{"model": "multi-label audio tagger", "n_mels": 80, "hop_length": 160, "init": "xavier_uniform", "residual_init": "zero_last", "batch_size": 64, "warmup_steps": 630, "weight_decay": 0.07}
Rows from block 4 of a small multi-label audio tagger, named by matrix and row number. Rows with one number belong to one neuron. Each number is 128 + 24 x the weight over its row's rms, rounded and kept within 0 to 255. All counts start at 0. Numbers have three digits each.
After each neuron's rows are labels from the 100 clips, of 14976, where the neuron reaches its highest value: "responds to" is what is common among them; "loudest band" is the band of the loudest frequency at the time of the peak. Only what is clearly more common there than usual is listed. The data: short read English sentences (LibriTTS-R). In brackets: how many of the 100.
# fc1: MLP up (model.blocks.4.mlp.fc1.weight, 640x160), inputs 0-159
# fc2: MLP down (model.blocks.4.mlp.fc2.weight, 160x640, transposed), outputs 0-159

fc1.135:105111162131125111165135132114150150171114108154123093115142122161131121100135160098158103078125141125110151113125129166145121141121158085126126086166121144111126113113149179128162156141082135142125130127170142137121180125115165155142129107143160087128110127082115105110147127169086123086152184130122124126128126142140081147106107176118119171100129122130151124112126106116112109155119119122112111132102146143131059117185144142114092120120142064147126127138089125134140117156090102
fc2.135:183156155084142128111088113091150145130135145119112106128147144139093098112154128147146172160142131176147112102143104105115110121109114119147114107164134126101108142154157145130143109146138109109163150098131148102125127126137067088118109151155149118183142138150156094145136096156136115105128115133111126107107142141147183151138137102146099099091095133103097144144175146098092123097181127118101114118141143182140104139133101126148112133149144105128125156172158077123139168124095109
responds to: the word "they" (76); the word "were" (32)
loudest band: 250 to 500 Hz (34)

fc1.167:122115114157130135196129127101123137153122109146141169189130161111143168104061154092144154127127145073124120111106145117120144131169154108173135096138090169168160121153134123117136134139095103085142088139124101131124119125143102115124127120097135149125104136123116151125116127151119092144153118167107139072139101115139115140112121136150143135101127084145131129126151081140153156147118098151144112095145114102151112108151060133184137111114105119101105128137149132173153142135134160
fc2.167:095112101134137108137142116128124122123094123133130158130123093148100137120117091160133123172102145152080145137142153145135124136151087120129104092125139105115144092132108177105087109139175079084107140100121128119121166160104134121115163065150134127106133126126140115168144139144170139138137098157130098131134116133128128109155137129180141135113172170105143143126096137177127105129140130102092122110110144176114172126110142146080131125104175091148096071096117139129111139141178115
responds to: the word "for" (49); the word "first" (25)
loudest band: 250 to 500 Hz (30)

fc1.453:102142127130106118107140117154120160154136134113096152099139154166124122101115088091147159132119122069088145126108105130120122171130130146106154104106146111143173150136144100133138144167112104133180139164103147086097170151158162110142125106137139136140120107093168099164139174199123096065150158126131093128114104122131138129121117156107113136101121141139184114135116139108130133122131117108131143145142114146171138143166088120167087123102085127101138130149119158103139143110140160
fc2.453:119093175130156128096096180130131119144144160125153107108152138139149127088180122112140102107124134155146133190111119114148149106103132141148173080101125141108131119108133129098113119077136144150128097133139129132119090138103152167123125154119121149180130160189110168111181092101150121121135150103119117132131176127167123150120137146127094148103140108185108151130152181141151129110102113126129117139142116106128144167125098144140128102115107132152156136160110111113071090128111131
responds to: the word "said" (65); the word "she" (33)
loudest band: 4000 to 8000 Hz (25)

fc1.36:126127136113132153168155133103149060106134142150140145144150139104111126108068117089104109136094131133108115133108135106120143122142099144132126129134060131108162121095098058136179174142117144139132109135107159103132108097135113173105173132094122125127117133116134173118150173136111102114101111114143164123176133145105111123126110190184131136090105096133126121147118146124132157134166097154112155135144125143149089148117116129112111107149077150111164141149119114115132128165114131
fc2.36:095131110117089151106150090115178133143107147141130131115145155112146130141123105128171104157148156117126130152164138130169161159139137151144124140111105174153137125090104144146078133107144149126149129144140145156110178148142163116140139081117104113127144127154112136107124161120124136112059101148130146105179133086125079159140111186107121114118153126126129089135182124113124131147104116130159182114122122144149160172090144159082129110112104122118115086113146151139119085122156120
responds to: the word "for" (51); the word "from" (37)
loudest band: 250 to 500 Hz (28)

fc1.526:138158116172109143145096094120143144111085147154142152099174156151147117128125114103105107124113113114123106129139089119116076177138146165132115070147099127168150168128095100096084171175096126128120113165149100094093144105137133112162133101113137099119141109096148075122132173162115082104136149118124112132114120096151120122129181110123120129133118142131169137131117138152120159085116122159116112108161102148146140139116106159170109138094157147107143121095118145114147142114139111
fc2.526:115118140124142095124153130141175134160153149150173110131111140147112064142175120141132158094148152129122108165160162115143128115159123088134186088122120144111091128141160124130096125139141129150106096161110131178145130152157109106114126127121130121170136140116127173097138116093155155120101100155114169130105112127167114138174128142113137120130113170157131109169140124188114132094143086145107116115137128119145169137168092146140111092088132184124131113104141108090125131152147117
responds to: the word "she" (99); the word "said" (26)
loudest band: 2000 to 4000 Hz (64)

fc1.12:099130079136135155109117138118159120136161111164131124142126119163130104080122136107156142121110091154138146083146124119096113139144150142111109111151161168118126121147143112164114098174138126142099136104125133122123151162116135101124092096142138112128162167082131126134139152191093075098148141160108125131177113079108111132131167143123123139134120115132130104139115189139121141160143143121164092158141119123196120099159118148123125118137102094145060138113112098132119118158099097
fc2.12:115131122083158139155045135150102157171144129094133125124142119134105165109106146115098090147141150171120139155115137105143130133129109085152108157152125135046148120116170156116143147176163151142142099088157099139111120121109130140148099141127147128117139118135107090159116123130085149107116106123167124123157114150121161096105116116127105164096089171097147119123118115096110126107113118167135147118096140159086090123138126139094116105138114114099121131157085142146136116107104157
responds to: the word "that" (37)
loudest band: 250 to 500 Hz (33)

fc1.127:143130117134099151163095096133158123121100159155139156103152163127129134145128128088114097140118121084136148128134107084114090173121151139165134078151108145165145156137088100130124155162126127150128132135151119127082122100126170136150167091119091117112123118091154081118150160137079100109116138118164127136147112089171099138112166107129110113137119132138180136116132132100123164071111155158099130121168116141134114171119114147170138137092150142118147158103125142118142148096103098
fc2.127:114102154113141088110152128160154122149134148163142085120107146148107043149168143126147162110111147139125117167156141133133120087175119090122168083135145121110081116122122130140105122115135115140118100175100137155113131172133139093091156139110157084160173141123129138122134118115146147115132088169093132119103116126190124170144126124106135120115111168135128096127132118137109122122157103140114107134118102151124138134157097108127132091113108192140135114115147095081136159141147121
responds to: the word "she" (98)
loudest band: 2000 to 4000 Hz (83)

fc1.206:162156121153155127153126077101114122108082138109142107117191146071171127084112084117092086074145137110134097131143094146105108153132132144180120136110120143138162149139141100145104172124130115096117099149116146112148157114173126132098101146112123147131168090135131096130136126153129118150129158125113111106124120136168143107161092146138123136080095126124171095175106119139147125119133083135112125124117107179159125121149132167132139110152106160116107112147088135157132117139129114
fc2.206:099120147084109109140139134121129095132109118152139140133103111147157100105113146154104135118120186121113130115140150153177091131130117122097135078151117113148091138147137080084089130105107133173128114108162114137118131119091138157155165132163105107156102095117088126120128144113132111124082132126113138126109106153132100083141160153137152149140098107132133129155092101159105115097102075116088076101149136089130141148162118148073144153132097148124103109129081087134100123152120148
responds to: the word "she" (63); the word "was" (32)
loudest band: 250 to 500 Hz (34)

fc1.349:133150080167111162146100090120140141136092127115142111090199164117132133132143145127085144120112161110102120122105138112077095163152167144122093109126118132130161132138144135146178154103131166137103130124138114103130151146182127163142133141123094144110109121122108128110139092112073131080139202133141081130103155136133111128155121113132138176100122130079120094152151143143138087138127120120105090130138128141166118126181115170134131118126113106113139162140141109136129098113136106
fc2.349:118155113112132096110136134112115161114087119101091123147101180132099101124150125123180133128109115102136141116176160125125148114083131144138118147141132174121114097115132117135151141114149096093085116085152126132138092129148111128114151117131120148121124155147106164081162118155093137104149132095115118084140140111181181111147155115142115151093116126105121131138157186145132154122172130146107129123156151123102147146148129089091137145145155079180146113083126083125095145118167115
responds to: the word "they" (85)
loudest band: 250 to 500 Hz (37)

fc1.57:138135102121120149159087072116127143133099160168128079124159155139157146125101136078145113136142086075090102132140120111101079177111160142134125123136106120162165134151109167137125111149087122120100134132164094126125165095109154122146133115158122115110122091096126092114125185133091098110103115130137130122141140108146151137113157120133086118108154111143178160133085166128158126073120120167117171144120133132166092146128108145138152131148145134120135122127100162119118133128163141
fc2.57:143145169133135087098134107113143116138073133123143114176100096110093108146160152122133116126160156110154102153135136155118121102131116173097183126172150118108102111145099104107112102145139143160133080134150122097128133130109108115130095105161132116166105173132116131080123120100102125109137149133134124157106146130183087142116123126187134130129109186148106103108049099130117158129116125109156130130106136113066116114143115134141116113091133120157143131108152125115101141140155105
responds to: the word "she" (87); the word "was" (43)
loudest band: 2000 to 4000 Hz (30)

fc1.79:144140142137149143120084148135188147117117089154148155146128139142098111158111133098101148107129117133094105134123139124109124124164127130111125117138083192169144129151097129173109145118108158137158087124169119105124127122114123126153125123070127096089091152115170123162125098090158117155172166174147113118170123139122159116097100126138152143103117138121126131172169147127131144103146109124111124129130112184131098137116099132154111088097111146100139131093127153099097155084094118
fc2.79:160113170130120097148087146144104118100150116086138128127109100095078131091131139115131147128100179119147114140086150163194083122100147090161079116155114098109158189158159151108117132147123125134143106135147113131110116127113101150139110174161131144087171140090137109141100134134147105117147116146119155113114116150139128151119130143096145152172109091138138134140090112145088143126115107093133156134143151103124114125161138139101088089150123135123160128146139154165113123135097163
responds to: the word "that" (96)
loudest band: 500 to 1000 Hz (36)

fc1.557:132198117159087165147117107110106151103070127139149131107156159174168124068112108103124132135138141124098131144121100134089089162159168145128088151168094123119139161121119131143122176145097152123135111157123120090142160139167107115131110122121135148126100102125127108112116152132113079091143166123131140091105127095131187094130159133101120138129100146124178138150094155138117099085125135126128161093111106136162116122133115128163108123147122155111137112161119149150136132125149130
fc2.557:164117133093151109112148123107174110134136129118173093164125106113110055139148147112149141111141150121140106155145164174144122112112107093116139149103132118122116146161109119112099101136173126171109111126151144113135110118130079145124142089158094107139130132110075166090148112102096134139128164105129137161140103148155122148156141152171141165151158148138099080164148140150102166123121083134098118104131184127122149119125107164121115108140162142123136172101133141118161103144151134
responds to: the word "she" (98); the word "was" (34); the word "said" (29)
loudest band: 250 to 500 Hz (32)

fc1.565:127151137122102117153160105145088134119128129107163155160112125121159145136089144086160188123132127122113122114114117131136131162154168175129125106138115159132120124144120089152140126165137116138124108112136142110115179143133157148137128112157124130114093122116139115150110172134113106142140129150154122092100120121107094105066151154127111171104176096139138101147143138084155123096124071150122099114140083120129086142179093097165130139148097161073118141101130153155090101143144153
fc2.565:123148119112142136070156102119159129172136145140123154127140110135125157162113126133144091158160105142121171160104125130169153161102074115080085123090117102120162097128124161132114165105145114157126137082150133150083147106107152108163117135090176142139163123160123143134131114133154147109140097167144141115151115134140105153126114151150095128094164147150135136102137098109151139122109118088144123126088167127165153150093112154088126120098149130116144147116150120166119099149173159
responds to: the word "for" (92)
loudest band: 250 to 500 Hz (29)

fc1.418:103170111116148111135111120129122179110104109100175122171133154107155099078131121128114135104166205087134125102129134158128107115161166118144135078164125139121153125155117156098088112146129120090145126133168106115147159157165133133147136201124117162140113126088104109182133122133111132114105143115146142119126125140113136146093126145127078123130122088110130114112146115109132129117133138124138126150125137120134080141183136149146110149058108130123143116125149157182149121117110144
fc2.418:101112153146132156163148103096151139153164156150110132119133123132134093106137090130120130081112152169148133142090139118127152133125094164115127138075132108031104144127104146146149118152162108106159187109110137073132132114091130146118142130107116134154180110147119141096133127075145163127155124083135122130106098104142142123159144123139124141107150124153165109170111132107106124108095151127151150126087142068125134132149125070126159143106140156135113128142120131123112150126114122
responds to: the word "must" (48); the word "were" (46); the word "we" (36); the word "they" (25)
loudest band: 250 to 500 Hz (41)

fc1.293:153159116143117125152143108112115109139144143121164114143156122121131112133129125145115110112147156084135113093114121103120115175114167149141148137089094132142165137110156089060115100130156148135122100137129162116113126100127088143086141128123123104110115145097156073116155155114142102154094115103132129065113161140109139112074141174168108139138149111045166146113103125103143170140140144143102122134114142145162109148145121179146107117119142138125107138110118155125136145100132182
fc2.293:163102103133109113156113144125118158138101126069168141176121155122109125194127120131153116124137131120109147135128095159097149120119162133143121134048135118121126134136128155079132123152159111164132134138118115118124146155045113170155130094124153134158129135116139143142094174110123121147167155154154102177122119170174123118119118146177096138099130120111120117170147113106100145138107130112121120154126135117122155092144129134098122119165160102121175163089121130146114109125132119
responds to: the word "they" (27)
loudest band: 250 to 500 Hz (28)

fc1.253:126148134151179098120118116144155138131094118121138165140114139112141120120128083126115170120181156101115128120149119114120090159142177071143149128130079096127124147159131140086106118156124136138160156104150130160124106136140098137140118175087109179134119098126141114152133125165145133093126173115140161154115132100149083086086159148128099100127116097125128110134111158114142163171105120118110100106138115109150126130183126152111137151063136120103162132120113143099110153131167107
fc2.253:112112162141090153140112134116142109161164123124121173104121136157144123114124136113136112131165131130186109139121128133151089144159119171172128145121124110111131112114136138112139099086130121114154141135147131113119138130144170116101142103129133119145112138166135174090125149126147162120143100142159137151094093119076140073128123119131100145103092108101110121140116110100111108145146136127188193160091153110088129116073099154121134102097150147134077080120152117096130165082159125
responds to: the word "must" (52); the word "we" (42); the word "mr" (29)
loudest band: 250 to 500 Hz (27)