config.toml
arch = "convnext"
train_examples = 26041
gain_aug_db = 10
time_shift_ms = 50
norm = "layernorm_no_bias"
hidden_act = "gelu"
subsampling = 4
width = 160
init = "xavier_uniform"
optimizer = "adamw"
max_steps = 12700
epochs = 31.2
lr_schedule = "wsd"
decay_fraction = 0.4
Rows from block 5 of a small multi-label audio tagger, named by matrix and row number. Rows with one number belong to one neuron. Each number is 500 + 25 x the weight over its row's rms, rounded and kept within 0 to 999. All counts start at 0. Numbers have three digits each.
After each neuron's rows are labels from the 100 clips, of 14976, where the neuron reaches its highest value: "top examples" is what is common among them. Only what is clearly more common there than usual is listed. The data: short read English sentences (LibriTTS-R). In brackets: how many of the 100.
# fc1: MLP up (model.blocks.5.mlp.fc1.weight, 640x160), inputs 0-53
# fc2: MLP down (model.blocks.5.mlp.fc2.weight, 160x640, transposed), outputs 0-53

fc1.529:458514474517549482464477521481484537481495480514509509519495486517525528501531507491530489524508528522512507495479520513498484503488534505514496472512463447521535
fc2.529:470485510495524509511456491499527478515529510508520462492521500550483505500504517546503510462529473511479481566508516554489537468486492506526495548491503481499510
top examples: the word "said" (89)

fc1.305:482521488516518566456532511484529527522494501474465479518512492544475502552486487539506477483531502515451504483512448490476525504476541499496542482479540503480499
fc2.305:509455462525501502506494500488534483476464492469488519537532487495523536531530485508497479515468466545524535477492519493447487507514485495532472481464532503455519
top examples: the word "to" (61)

fc1.607:495533549452545481495508518508421502532497465493493533487524482525522495497446538510529504516482469503471526515491510530471513462545533518541508509517483461494513
fc2.607:493490499439536467454484491489459480480506497491499519522509463494449524515472477501484484505470466482479549544521514516474462491512488488511500469472502487490527
top examples: the word "to" (84)

fc1.451:477546468465527502486500510513504508520505453519522495484492524520502488507469535518544445545539512489496515484440504513507498557512508503547472534489486504511568
fc2.451:488450539523469471484496545524512464495505527499487484484511533496539525468516486498532508465506531485514501509490538516466515478472493531529502508446503499519481
top examples: the word "said" (100); the word "she" (33); the word "he" (29)

fc1.33:497520530520448468480503462497514493489454503537503451519505485497496512524458502481499451520546521557503490508512510511497527503518530490509466486496490564518512
fc2.33:498490498489546510510533480503500498530517519457541492488508477467486506569513454509491469516471524481540494493472538540483465508505536476515541454422517494519477
top examples: the word "i" (40); the word "you" (34); the word "don't" (27)

fc1.407:495493516466565519506519497465485502496513431499472508545494464538500501481514504539503462479486507481531474512513477495503513504527460506496474477516540511500505
fc2.407:519522536464465521468515503489520454541540501501497472537486529502484478461529498513514496500449499510539515515496519538496454500531494498514476530522538535484481
top examples: the word "up" (53); the word "looked" (43)

fc1.45:524520494487502498500526503510472548458466501498515485473496485496519514450530452503458521503451518488502503456511541476531534523470479459498556478499494457475503
fc2.45:514502491502504471525518529508524493482502456461548537478484490516505496474480488531494500529484476529498492473494521563502466496538504486495486463523492545445525
top examples: the word "is" (77); the word "this" (29)

fc1.41:530462540501490488534483474484510536518532499471465464472485509534477474507480491505508469531513475485522529532479511552499502475508489540475516522464495466517509
fc2.41:487535465490506495532509497503479530488483533458554464510503483503493539493498457524521495475459499502491492516462508528527490504508506484480498444516534502464499
top examples: the word "is" (51); the word "that" (30)

fc1.10:512528480497497482527439497491525486513492459459500473433502498523457530501467486518515507518500534500474520510481462507525500544470491464504519513540528498488528
fc2.10:472528477509482515471502489543512485521521502496520487446506487507496449488478451532542512521476469497494526533515526456551513457508466522430533489467507471460535
top examples: the word "want" (67); the word "i" (67); the word "to" (45); the word "you" (37)

fc1.592:467502491510510528463471513500492516505479488524532526486499471498480502457504523512468486529511491519499455497450462533479503476482525530564482500510469488513507
fc2.592:483477512501488507464440527515505493528519499495462473489540519510492507488485516534475452478450556539464472517505515487448476487495499513507499569442464494474511
top examples: the word "yes" (98)

fc1.4:513487474494511544486508512461537517544520494489543487516528496513489529473452467520547446522487501476496518499520461522475478467516511475467515504488526512478503
fc2.4:483513521511524513549519521490497517483558487508450520490523445514517512528460495527490434541494486522505516543509507493456535457484493484535528460538486500473475
top examples: the word "better" (50); the word "to" (38)

fc1.204:496490473512504492491498497485494502515523463540484506520495487510486487497531536545485477455490521492533503494513472511503495472527474505527498483514545495516499
fc2.204:494523503503495511483473492487533505513535519535537495534494521522477525460522464514522477502430464497515554491474456510515500477499502520450520510520508493486481
top examples: the word "up" (95); the word "and" (27)

fc1.492:488497480464481540503445500471490517476495464472496484472498519507512532551487511539537497504533546525531498500540457505443527475501450539505519519511485497504505
fc2.492:533519432501469465504496464507498535508535498469503511495526516490454510469490467503526498522528482494477492491528488480510451484539506502501463507527521469510511
top examples: the word "to" (53); the word "want" (43); the word "i" (42); the word "you" (34)

fc1.245:510515506495483479511478460479510534470490494487469534464532483549495524559491513519539520497500536518465517493540457465458530509480457506482541503466472528507529
fc2.245:535494478440483540488459467481489525510458505449503474508490511494478515543484505480500478555519559503492532504491506475507520540559538505516512493502530512492511
top examples: the word "to" (58); the word "be" (55)

fc1.418:493568490491526493502460488549494507452515473501514470513524485492492465512505513549467501480522480533520532492516525481500487496491542507501529488493501517509541
fc2.418:511494500521478476511450500484563493526503494533449463475522511541514530487498475504496469499509533516468484511478474479471565526532513502514506490518494463456497
top examples: the word "up" (39)

fc1.13:503465521515493479466476485507502522490497516526529470489509484504491498524517535515499515545518492561471506519480496535471530487542531503490487559476505457505499
fc2.13:552484513516499491522492487508489475500474503501519433525508537500487497476471510506511504519494481492447527512488531484495504480484447501495520504507482522517556
top examples: the word "i" (52); the word "i'm" (41)

fc1.275:494493492504516497487503492508536530526483449520472545502529492526496470499463487530470506482502517506471526465496471474553518490493485523491493518493471482532529
fc2.275:496506490494461494500515474529476472529486510466502523489499516519502481505522483476516508482502510549509472531475476527532518487506518522487513493462510501395501
top examples: the word "a" (61)

fc1.276:487479516473487516535493462527525521501481481517522500487498513484500491492472486501502501458484460556466545490491485492498517504512472530526505476500515486515511
fc2.276:522529535510531492502465450488496480488511483460528500517478515516520476520468539497472515547484490485482504486520510493516524521523493502526512507494528513498489
top examples: the word "a" (85); the word "was" (25)

fc1.497:537490486467530558477463529535470537500461513522496528483499475488528506501488468501486505535501482502490528440506470479511526486485505451466549516522521475509477
fc2.497:517467464517509450534532529512511502478494481502531492447495456556527488457470482479528475535515526498473498492521496486517441513462498494476525488489494475466482
top examples: the word "is" (68); the word "where" (38); the word "that" (26); the word "who" (25)

fc1.563:507541494502524507483448508474501464543501543532518497493493465502552461547528528538504491545463506488471478512550474500457539493486496484489537505474548489492480
fc2.563:466480502475511448493530564488493498503494505483507538485512473508517538431463494462492497504492528505466515542561514503508494495487515509455497510507516527476472
top examples: the word "come" (68)

fc1.456:556480498457516494502484532485467524530519448529493496484495460544511529484476506499523458478468519475499516499471520553513526489496476496532484530473467487528532
fc2.456:506535490503533482521457458485482486511497481449485523470483526511510493512497493489529471473492497505526407515425536531515510519509520518419476495495492529502527
top examples: the word "to" (48)

fc1.424:521554459452507506472489493533489506513511483512529483530526488516520474498482507520533484549491524481473513500451493515511508550480511486555480553510492493507536
fc2.424:503478536542503491527472536496516508506518528529516481501539539503496566483506525482545505489491492522468491566482544486491502481481471519506502476457510484449497
top examples: the word "said" (100); the word "the" (59)

fc1.143:518499480450523480472504503538460540489509488538517473517476447482489478488478524516491517524470511503522515512459507501523513510496503497522504498500498544502515
fc2.143:480511470516468481505474466477501461489565517486491480520523482515552516496558480464504520467479497506527466503491493520501489493547497513539478490470514489466510
top examples: the word "come" (30)

fc1.146:495501500512489488483512478542512475482492472493460514483535502477508462435480493530480480485532525497472491483517486526508510545512544493466479516514489511508521
fc2.146:520495499497499520470499491478515481496492500520529492549510486519548500501507547513513476515458498553501505498482535522508550457518483433522503476480506477427554
top examples: the word "a" (31); the word "long" (26)

fc1.402:528551511475489500523514463535478507479508514487500488469487509532516486489520478494474479514467536493467535499510514481544506494490495507513506493526483490525515
fc2.402:457517471495473497541535518501468547502522513507516466486525479489465497461541463532476534500499518582482497483484518501495494513481494517510524532477475501348494
top examples: the word "yes" (36); the word "your" (31)

fc1.520:475504483518553502461487500474498492520502481484504518507488470506530500488527538556500489525470492501447475492524515481518534471510473451494532502496546490498519
fc2.520:486511527510509486499504528499491501527489490495494560537503512495535546512481505482536497492512532488459553538493493459524532485475512528468511530526505491469491
top examples: the word "come" (69)

fc1.375:518549498463506490410509516488466513509547461532539527521492440508509523467493519490499485491479483522527468503443516526478484541529480518535483474527475492502537
fc2.375:509527509501524486541459473542563508469503525499527509496538491481512495498523538492541490483487460500497475544497523500510469486506487529439507510506472494493492
top examples: the word "to" (35)

fc1.250:536515496510490512507514504457507502491476495486461504488498490534535475509494519472510446506500530537526507501511482475518518502462496554487516562464498463511500
fc2.250:499528495542519485502520473499485547505533501532545496521490480509540494494504527553522513535517541503526470512481452514514553469506497513463520494502513492501482
top examples: the word "a" (36); the word "good" (35)

fc1.90:544466508491498554467449493493496493479483529511532474492535497512499488476522494515489516554475487535494507483488551544488523490507540483501468545468503450475501
fc2.90:542482513523513474481489504486479503494502531451534458558489438491498470515464500515491523537462559487460506522534516475493528504454487477542499511510476521521530
top examples: the word "i" (54)

fc1.615:548483471473514523503479477508494525495472513531479446496493477549494518550506514512502509541484504512534510485521519532477513487518530495499480496495489480494498
fc2.615:484473494463517478515463511479469541554543475486521462453517494460483507509501517516501491460520473521460479515462480524468493501530500486499463529455502489492526
top examples: the word "i" (80); the word "do" (30); text has "what" (25)

fc1.415:506510490477523531513523482539502484497470453482464520482493490513538521484494449494498443462464462553481548464479542505537499471481460518476507517503513506529484
fc2.415:519487519475478522512502476473479517493459480514513532507495516498461486519513471474493487495515482494473453488505512520595501494476497511478527487495489503496515
top examples: the word "a" (42); the word "your" (41)

fc1.303:511530524510498561540487432516518481507523476508463453503490515486501527505475548509486485509480485520480558499466494504492517532498515497492535500539507478505517
fc2.303:516540479484522480499527475475469505493519473534506480543522460453527477488469490528505517494522490534472504507460515480473491464512459503469474535492515473490533
top examples: the word "i" (94); the word "will" (29)

fc1.518:535509499471513536489458490488483484531445454532540520471511489505500522479495499508553490497528489506506523473511475533551529477464561452497513501515538440475512
fc2.518:493512534489506540511461495486509545507505482457535532520487434526523505467504503446485480478509539506507513513464477501501475526484521462486504486449475513456513
top examples: the word "why" (76); the word "you" (44)

fc1.99:512502464476517502489493516529453510461480485522486480505511421470518467491517487485475482491533525562479518469484477481452542517479514490501505502537502519516535
fc2.99:486478454530506480592511503498525525509519537522560485519499507502479501511504488474521514498464493474517477482471515522497503528502502507457521487492521479489486
top examples: the word "is" (96); the word "it" (52); the word "this" (25)

fc1.491:468496437498511497496511499501490507506481498541452508510499485526505509475499441547482452457475508562500503490514475496466528463494484541492488493523477454511480
fc2.491:523527529507484516487513470494518452456516501453497520449481549573513466511500533479500500519473521482531513468512493500532499521541478521508528482502519470503552
top examples: the word "a" (91)

fc1.68:523533461477488458442503475454501525527520482465481514489509505488489499505518503517510515486509521493471479528485488516508530510566481519508512510469461516504531
fc2.68:494499504514524467538495499500493488520541501527588489474488468489525518538507551517502508506506495498487455497507503475508515520498522478500507510510563534503507
top examples: the word "is" (36); the word "was" (33); the word "very" (29)

fc1.517:517480510506499511477480468536529487503494516523501508469519452498488486470509530492512440527503476498491557442433484470469527491518493505522480511506515473492515
fc2.517:501494524515494463470488489495485528512497565444475490488502490530483507491503503504508478475456520511482478492518513481521480540509496518474526507511467523456539
top examples: the word "yes" (92)

fc1.155:537515460505505480494472488478504569522469496521474491513491503555498515513449485531508479509469520485503474456496520534483500483486498517514546519460487507514556
fc2.155:497525534492507491538466494511493492525524512488532524479467494497515514527497539482495499489565518526483417521520484486522544547502461494503523471489498529497510
top examples: the word "a" (35); the word "of" (26)

fc1.238:486499479498494535479506527537442509521487483494509488476465467474477511471495495515516477474476520522485517503504489504495471471489509523510500504525507504508538
fc2.238:482508478500493448474497524544511494552518486464481533470465494537431475506493468508463490522535509528482473524494537467500506472504523507489514502525479494495546
top examples: the word "sir" (42)

fc1.249:444470466494521505489516505515514499510504467497552485465495476493439488484492482545465475516485492472492490497453501488513491510507513424501482535516492551491551
fc2.249:500518489485497415508532506515501474508493502507498524487496486494528464476487532479490516507537467570463495510494535532468548461477476479536489512517484459390510
top examples: the word "better" (27); the word "down" (26)

fc1.348:536518524499499477517494456522517542535509512492515532443499470485493507481496499509497494498514542507512529473466478501506508439515454505541482595507500494508514
fc2.348:496511456507524493498519499455509506473535491456508498498514460499509513524502470470534531538485485524496504526504468494531497502476502505491487510479456469458501
top examples: the word "is" (82); the word "it" (54)